python train.py --train_examples=203450 --downsampling_factor=8 --encoder_norm_position="pre" --encoder_parallel_block=false --encoder_inner_norm=false --latent_channels=16 --decoder_weight_standardization=false --decoder_widths=[64, 128, 192, 256] --decoder_block="basic" --residual_init="none" --optimizer="muon" --momentum=0.95 --final_lr_fraction=0.01 --adamw_weight_decay_other_params=0.05
Rows from block 8 of the encoder, named by matrix and row number. Rows with one number belong to one neuron. Each number is 128 + 24 x the weight over the matrix's rms, rounded and kept within 0 to 255. All counts start at 0. Numbers have three digits each.
# fc1: MLP up (encoder.blocks.8.mlp.fc1.weight, 384x128), inputs 0-127
# fc2: MLP down (encoder.blocks.8.mlp.fc2.weight, 128x384, transposed), outputs 0-127
fc1.246:119137136151150096159109119120097129122081136118106139132165161156117118143136159122145134134121143100146176121157103158139084132125127117127098134124104129124155165113154116128157155134104071142135130154112122138149145122136151124115125136120085152144155165132145095130132130098163121145100136129150149135112178122144098147121179089117155085116106179109114100070151139142118101104126
fc1.247:118147124101114141148114135142160124124088112073094157137124165167128140102138118115100106152121139123140115154098096113147129168148133111117127113112084152132118143079126141126108088140116108121178125119119162130128053127123152090093167129208127139105113157155141134159120106130148136078134090139135135198066137144153178137156160125115195126142148143132121114151115133131114121113106
fc1.248:098125126131096128136131156150120150132143131119158113154109104129119156103151141115144135153168152142135125142091124125138149127129087131122085103094124124154124147117163098123085124103149122107143146117114136129121101136146121194105136133129119134116130142114148150123119153118161133096115122099130142123169137135101116111114125114104107121146147131137157158116126111117140150119135
fc1.249:145114110136140146124120093130117135170147139143117158071149135159092117107133156077136111119099128155104133187110107135130125114134104125143090159110094150136113159146167150097118126130138148114128125133137131147148100138147144151119111123149129139128126140159170129103111121143113160172108126117087131135122128140136092104143145161159093112099150113131154116127136167138131145162101
fc1.250:126132113149135152117116127146083131126095114121155108131146139147110141101170129117108127109132101143132128184163142117130136125140142132092146116149089130143113100130147113125124096129118122106140127121120125135147126127096117130131144120156107132128143138134085115142145131167105124149104108128159104106113124146133124124128101090115126146143163159151139155108126126163133172138135
fc1.251:127114106134124102071132064161132110170118121100092089125140164110142104124103128094104135126082124097117116097135102117134108094129131090134128151149171122126118145146126107129095083141117114173108131188139141117123176141110094115133209142127143131122152156155160107162104141129145141174103155133121132102166117124100166098170087172169087122160131137146163085129087104150107085152130
fc1.252:129124170136146083133116093150105144116148128121129094135112134118089077173122127120148118114128160141125094113164141195121135169124131145091145130148149116159118126116112113127180164125132148122132146139113124099121139130147118148121139132148120084112111130144148099123133111137156146106101106149073143108145138129110134116126123113123099085098082192111096120107147131073133151121117
fc1.253:147147105120148151106155143119134107130124102158138121137148130094125087088110116118111151134120098111170143168149123146106173134149138092140158108112148117183084158110117138114143142100116147134154132110149105090152135111149135111120119125129108119140099158124122140146134167096113142100156133124154125163158153108137104149080105145096122126154112174105110115130082105157099137121156
fc1.254:146109126152131132087113153111178126109111116115129119120124128113126168148155122115151118113108170147144121192121083110129176130128145133109115119123112156156158149124119149152167098154154153134161133168094138140117163136149129142144147149093148116119177132141112162134114116106082139150077119161101101082110162134137145129167112167127117088095150098116158149128106114106137144152076
fc1.255:133144154128142093105100133089181153124156103148134110103143101150140081183141106150145111114087180125108076092141190116145167129120153091164096117136167110151168155118101093156119108144163177161180140088184131104168151150173120078087088124159156139103119137095108146084125140094162156098125135196138062118113112141079127143125086114113061177111115139152119135193081122154164176129142
fc1.256:097168117120152171100129129164129133153116112138119111101122117103131091129180102151089112107103131128127152120121135147108131121155122084137135135154162181108131115123132107149140147065148146130155130131086117165131166132124097084106170108151074121129146123090148097142101112144139121137136151088155150118170113153152094104128136162100129120130128162153108154147126131163120163134158
fc2.246:126117118116143150120124156181156132110164117143122121113087080137140133121117111110103112119127153134109095123105182080099174132131128123161132128128142115146119115098143100119093096127118143140105154113143121125128121137126139152123164105161155097112135104119145155103157143196146132129131121132153138125125114112072147103151119127144128121144170119150126120131121110128124112147128
fc2.247:106119120153106135169141146112131104162143152157171099137115082071115102102139102122144122129129127154113161124097122129161130102142118144141143118128152107127151130153100097114144132090120141175093110150171097118142181119145133148147096153072114140119136174096153119087141109128117143119095167135149161118159098112143128123112116152141135134122113100130119152081102077109140125119141
fc2.248:163117151120139132100137111103137137133125130134124163117129125141125122132135150140142145112095113146141114095154108139125136141144146129108108149148130121112140122130110170139127121173097122119113104133126115129112105171105142142136116141116130125103122144121128097110133103107123131141131135132122121129086164081158148122133136153142138139114129126139110087138162118134133124115109
fc2.249:156135096142141135151127149118136132070129156103116142209109139130140130127120101153128152118166139111122105120123143117131159125113116099140150123122139108123177115107101086128124127118124097175095149097103153145130153145142119107109106125127143116117137128075117152137141160111131126096140154133153112117121136129157124132096125138108119131112124132124111134123118098173127151139142
fc2.250:136130108102137097161106150093142108107099120098134128156108100134134103150117135091142119133166120117129147142099139135128090114144121137127128129132166169138152141097135129087145127085127141130122136162120143150130138129097140139077119145137130094125081176162153129112158151106141152089132108138126115162129107138150160106048139154127121158115121144163142120087115148132133120169141
fc2.251:140137104129146099157125140123131132139121174159158121151121133143082137116138121123158128122125137132165165129123165129148150157115160169113127124139121117156156132099112160126120121103160166159101120110105140107079121141127158086126093123071102146118110108099105157113151109114119139110183072118108104133142105133162100162096160112101170097167144088102119125135140131113117122139115
fc2.252:117143135137106139121127168152170127110114119107136137124127125131165109112141099155115122161122124102179145111137115067170179088132122129166135106122103088132143107130143109142127084136102141152090111102122161127140148117107141137120159118075132071163143116096095160139105102140077139139143150095177145145101102128136149121115178144120167121148153065127152152130119128129120143116161
fc2.253:112156142145116104133129127131168175108151176108091125107117094112120125166132133135142064130130112163102087107126139066133120145083149140113143142137104137114111127115111137146145133130124116129124112139118132120151163151099142117115122117106127139145115116103121153113102140107197078140104159138085162093104147162100148109184148121165160146101159106140140127136145129109149142162140
fc2.254:109152110107143121133146127137122156101173136130129116134190126126166141130132154139115155126168109091130142092088119147098121081130127115130149101109116133096097094140180117101147132119134114121106143136169121121156086130110171143112106113145150102119077147110173123099125101159185134069132165129178174157132094087116110143142128144149101146116107110141092122116095122169142150107132
fc2.255:083077130183101122111107110108099119101142102128078144123114135128170144105136159173102125095171148088133082132154045088110113078129147173119164155148033071054128132115151098123150172112162098186224156146149160134139169070101149124168189147138129089129132136136122143146098156190126131215134144150111116108157110107141181170176071119145115199126209114120143109102130148097149136095050
fc2.256:129105162130100064150121072094161104114155141129178120147162139121172176131131153134127144115152085170101108130098180127166097102145118147104124131127137141124120132118119112109100136181115117103124141138134113127127118119159144148123127105120143154156100162143172105110138140094142158161124105089139148134114139153158106149137107119180108160084110111139130146093131127148087092071076