From a checkpoint of a small image VQ-VAE: 203450 training examples.
Rows from block 4 of the decoder of a small image VQ-VAE, named by matrix and row number. Rows with one number belong to one channel. Each number is 128 + 32 x the weight over its row's rms, rounded and kept within 0 to 255. All counts start at 0.
After each channel's rows are labels from the 100 images, of 14976, where the channel reaches its highest value: "responds to" is what is common among them. Only what is clearly more common there than usual is listed. The data: aerial photos of the United States (SatlasPretrain). In brackets: how many of the 100.
# convs0: first 3x3 conv (decoder.decb.0.2.convs.0.weight, 192x192x3x3, each kernel summed), inputs 0-95
# convs1: second 3x3 conv (decoder.decb.0.2.convs.1.weight, 192x192x3x3, transposed, each kernel summed), outputs 0-95

convs0.157 [188 115 151 112  63 182  98 161  62 157 116 114 111 101 157 166 121 157  96 151 130 186 180 142 101 140  88  99  88 109 141 123 132 143 158 171 138 126 197 117 163 130  71 108 164 202 170  90 123  84 142 147 116 122 115 116 148 113 115 123 162 153 157 103 111 116 109 116 117 134 166 136 110 106 114 185 165 145 115  58 103 108  99 106  82 161 118 141 138 103 166 111  63  99 118 108]
convs1.157 [ 89 140  86  91 115  75 179 123  95 108 114 157 153  79 124 145 152 123 132 124 138 106  74  79 134 100 162  97 149 182 105 146  91 195  58  65  97 138 101 133  96 127 186 146 106 122 122 165 103  60 131 159 115 168 105 127 118 112 115 141  89 141 163 126 110 127 158 133 156 128 160 127 137  44 138 120 103 147  77 111 182 109 109  98 140 139 125  95  83 124 110 122 161 121  86 124]
responds to: building (87)

convs0.120 [175 128 135 113  95 119 144 124  78 151 133 132 159 107  92 137 132  69 115  88 200 166 124 136  96 106 109 128  37 148 157 110  95 144 117 153 157 110 166 176 136 139 122 125 116 148 189 157 139 123  88 170 175  71 153 100 101 112  80  74 116 158 106 109  84 163 120 129 181  76 103 138 116 109  87 101 108 157 113  99  77 102 108 110 110  89 132 137 129  99 146 120 122  55  21  87]
convs1.120 [ 88 105 113 100 167 175 117 139 139 136 138 169 153 113 159 113 108 114 143  73  92 119 167  88 153 112 178 144 165 185  79 152 169  77 162 157  88 165 125 115 135 109 100 161 152 166 114 149 115  82 160 150 106 114 151 129 154 117 133 133 143 146 149 165 140 130 154  98  73 138 184 191 117 109 198 137  95 154 152 119 117 128 144 132 159 172 129 111 106 129 129 113 135 130 156 133]
responds to: crop field (27)

convs0.36 [113 117 103 104 138 137  82 137 136 117 158 157 149 146 117 216 175 113 166 166 116  92 124 153 163  77 184 118 138 132 165 154 111 115 127 171 104 169 135 115 155 148 159 144 142 180  78 154 104 119 110 128 123 124 103 116 118  90 146 164 111 108 104 125  87  98 128 115  64 131 175  85 102  29 134  57 168  73 112 120 157  73 108 137 104 126 105  80 112 109 137 195 130 138  75 102]
convs1.36 [ 81 109 198 113 176 162 161 130 100 115  96  70 126 115 203  91 129 122 103 111 182 116 167 104 130  59  89 133 110 118 106 141 109 125 134 105 133 165 123 126 184 130 169 110 117 103 147  79 147 143 155 149 101 148 124 130 144 147  66 183 165 130 134 132 153 137 148  85 157  99 178 166  96 142 123 170 121 113 151 120  98 132 136 161 125 144 121 181 150  66 143 103 148 121 130 157]
responds to: building (71)

convs0.152 [118 138 160 105 106 167 113 148 115 160 132 141 120 139 116 101 145 139 114 141 102 145 187  94  93 170 125 159  89 151  88 112 133  47 141 105  93 117 135 127 144 153 188 147 115  88 120 135 116 126 105 152 167  83 147 117 137 157  92 138 122  80 133 104 114 101 134  92 115 126  77 124 158  95 137 157  91 130 147 132  90 148 172 148 116 146  91 134 166 119 124 196 195 220 170 131]
convs1.152 [145 137 166 158  91  69 183  99 133 112 123 124 152 169  68 152 127 143  74 134 115 146  62 148 152 132 146  87 127  88 115 129  93 166  97 127 135 105 112 114 134  93  83 125 121 166  63 119 126 135 159  53 176 153  86 162  94  96 149 185  67 149 113 130 147 140 159 170 157 101 177  84  93 152 132 108 125 117  98 147 126  60  41 128 117 140 146 109 108 121 147 130  55 130  62 182]
responds to: crop field (33)

convs0.40 [ 94  63 103  51 146 159 105 118 176 173 144 132 123 103 159 116 139  86 122 177 125 106 180 132 170 122  86 158  93 137 147 123 111 154 125 143 115 162 114 107 167 104 125 142 111 138 130 128 101 104 139 119 126  98  77 101  84 133  97 145 115 116 139 144 135 114  82 119 102  94 137 109 106 112 152 116 133  94 132  41  86 108 110 144  89 128 126 121  80 126 144 180 152 124 107 195]
convs1.40 [102 153 160 143 104 144 130 133 158 149 161 142  94  74 142 123 124 142  76  97 119 115  81 140  14 104 164  57 189 133  79 100 116  52 123 175 155 154 158 125  98 151 164 105 127 125 154  92 139 123 133 158 106 156 142 114 130 194 123 121 124  80 152  94 103 131 152 153 190 133 175 161 141 104  92 137 138 109 155 184 141 127 165 135  93 125 112 138 149 110 140 122 105 135 162 114]
responds to: building (80)

convs0.86 [ 68 139  67 117 105 117 114 144 169 117  96 141  66  91  87 196 102 211  70 144 124  74 127  77 104  91 100 118 116 108 136  92 147 111 140 162 132 116  97  83 183 123 125  81 118 137  93 122 146 108 127 110 107  85 111 157 116  74 122 102 103 146 216 196 129  95 106 144 123  83  86 148 125 135  82 186 150 191 124 129 100 144 136 159 128 143 140 122 120 173  98  88 161 147 117 146]
convs1.86 [122 174 179 122 129 137 109 111  97 128 169  90 140 124 159 117 108  74 187 156 103 124 139 166 110 101 139 140 143 132  91 138 160 172 149 193 149 125 173 161  89 102 153 149 115 157 118 128 165 162 107 133 155 137 122 128 189 174 124 214 151 136  83  65  89 118 179 100 110 156 161 138 144 105 201  80 102  90 173 137 141 111 151 159  94 150 165 135 169 130  89 147 124 144 166  95]
responds to: building (68)

convs0.150 [146  76 183 125 134 141 131 140 157 109 133 119  97 105 146 195  69 157 141 122  76 120 120 140  39 133 104 108  80 152 118 202 166 173 115 132 122  90  86 132 157 117 193 143 111 121 121 113 104 149 117 163 130  36 113  76 129 116  68 101  98 137 161 149  97 180 150 129 191 116  89  70  93 162  86 150 133 142 183  74 111 150 145 137 160 147 171 159 112 128  81 124 149 167  99 135]
convs1.150 [ 82 108 110 151 134  88  79 104 122 172 174 136 158 158 119  64 116 123 139 154 162 134 150 149 166 106 108 146 136 113 182  96  67 154 107  95 130 118 218 150  81 117  86  93  97  60  95 150 115 144 144 100 172  75 162 124 146 141 179 127 174  97 124 148 148 152 163 143  92 109 112 149 171 105 148 155  79 123  76 158 164 126 107 162 128 146  38 138 174 131 144 164 152 125 138 181]
responds to: building (72)

convs0.37 [ 62 121 124 119 144 101 113 112  99  94 192 170  83 102 128 113 122 128 148 134  83 115 107 170 146 125 129 111 133 109  99  96 212  92 110 100 106 141 181 162  94 110  59 155  67 164 113 142 159 143 135 106  91 163 200 117 158  90  85 137 135  81 132 106 132 129 112 123 119  87 185 157  51 130 101  81  70  96 156  87 101 136 156  73 196 133 125 128 107 124 163 120 106  84 105  64]
convs1.37 [149 172 107 138 155  79 165 230 143 152  78  93 120 177 154  93 128 100  93  72 114 110 145 125 124 163  90 116 141 128 137  85 118 122 177 115 137  94 145 101 138 154 148 111 159  78 130  86 128 143  85 104 164 187 118 152 107 166  94 113 157 101 142  55 127  77 155 172 145  92 158 197 150 117 125 108 126 222 130 136  70 101 145  98  78 134 127 161 109 147 119 107 146 120 145 140]
responds to: building (92)