Weights of a small image VQ-VAE.
Data: trained on aerial photos of the United States (SatlasPretrain), 203450 training examples, 10.7 epochs.
Rows from block 7 of the decoder of a small image VQ-VAE, named by matrix and row number. Rows with one number belong to one channel. Each number is 500 + 50 x the weight over its row's rms, rounded and kept within 0 to 999. All counts start at 0. Numbers have three digits each.
Before each channel's rows are labels from the 100 images, of 14976, where the channel reaches its highest value: "lies over" is the class under the peak. Only what is clearly more common there than usual is listed. The data: aerial photos of the United States (SatlasPretrain).
# convs0: first 3x3 conv (decoder.decb.1.2.convs.0.weight, 128x128x3x3, each kernel summed), inputs 0-127
# convs1: second 3x3 conv (decoder.decb.1.2.convs.1.weight, 128x128x3x3, transposed, each kernel summed), outputs 0-127

lies over: building
convs0.31:428502477509555499516538534495578552531480358528521455447528529509489539457505526482557507495544523449586459489492518482550482395548524545651459497577560500541527523527478510484550525545531490311312499507530488477447482544477545477437534466400457489512569523538447493461525492491508603567492527470554570512481521394491533539434469500501516525406537506560487527553553537511465473449524
convs1.31:534495495389417566480435450577406447529524465487502530570473399439479485504501485453488390550520584524512489521473443605528503541475410525413508539482503512509549560518479491434474484611451523459562565479514421448534544472492426572553460468456489495456473531553509458604438510476547518475571483528484543455487536661486450509519518538394582490490490544450494396500520498499472508606480

lies over: building
convs0.47:472567485527535543537499503507497550569562474508573511441538381462538407554481537450512443559483570500436448479435431507538452477517519436498397476552463489546517500521449504513512534530527463541551460468513472547517433535586296490458452478449544546532566446429453530518466558485440453401601524441499427499457432451470452527496503526458467527487451525470458486524647424500437478551518
convs1.47:448472588425492514469589544449498498460476494451569529541493635552417562461464563531577564487610494600507460452533576503442506536545512508494490592482548543472555538455579506522541510450522524451429567586554530522515585505517523485437574429500438438458446494501557472517498498515539542531482457453494601473537568414541468434487581457462557503576500532590547452572471584482530528527555

lies over: road
convs0.44:438552474512485402489542509569500529572449449521493505466581568527430616510571526480565518632440505487530552529496532500579536405470461531522463486526481493615494438488482437479520470467540492371441601440464524529459520482460509487487536473520527584480490489462495457545509538487486503470523549551468623547377535394540499499453422451495555530476344489531538493472452472474471545475445
convs1.44:531513505429536572487461437449512496467583526535603452495534424531550529507500548458469470419530577467592469558450472434537464518454523515556500490476578497408536502555451491556526489528512549553454520544539508506494466473479551476491450469445436427559546536577443525444514548542571488567594475547484527566613558517560488627549499517472593543497573611446497433588497514484532524639495

lies over: building
convs0.14:482514492448556510519548536497502489489502516491441540536522508547494550511565540466426554412493493531540495518505456541446497502545544503507567557501537558437511572521443526526688495492506530322315578432561415508418527524410499481404543520496465511420452538522499506517545464500530569489555456513483509472534550437534549466535453522481458468362437523477549533490456505475543513492454
convs1.14:463521509446475443531475545557498461582414525538518546528497363434479408475504458470528506424503535492532538537457524515502442597550539544396507480494533521504549515504475481465522546609435555466600506385511537500484415531423399558477469529437467609498453592478503511459529507532516458470513464446494438476558594529465588523509562501462448561492568532450464540421531403552438487555432

lies over: building
convs0.23:527509546455528477516496513468521522562480527481541531411548523501478494596499525479516481511471494586557501514498528509554463575528619383539478504493601506522533525496498492609517483441534440540689433420474542484427477561347517469536498510527571466370475455486488505456457462389483567520459513491543497510479536504551510473420585475531540564530431555519494526420492460496478491495400
convs1.23:500503496467532446506504412501410495492465428494454485623496553416515491446524565504466471501485513428511497471444469379512439514554441539368502497530414491491441426474435632454490546517490506453408495552562548581552505440524550498531498489524447498634516588519571530562558513597475515491486450534488455492483403531537491524417495455447465517444532491548447479466544459525478507451623

lies over: road
convs0.0:555593468456444451426481483488435484545412500570495450445565495510420601495541472472530547487442574570489526606535525533629540530539499518566531539547534543524522483522466477475533477524540516452521538540404524668488535469428486541442499631475524478412424429563511488550454524518511535503495531483459547539450487398529483540456516440526478529506470571544554525456466429436540519413445
convs1.0:447454544448439483540561424525638511458579410581553479591535598444495561480535512513528457459516541433507562470500466492502447397491414440526511412465524500422466461537513521540535436475514479551501456522509564340521486435499537517535525529487387527463494585483470463554489463460543478526509510577607579491453513511540470533438467479523504567498506563507388456506510582431485497548471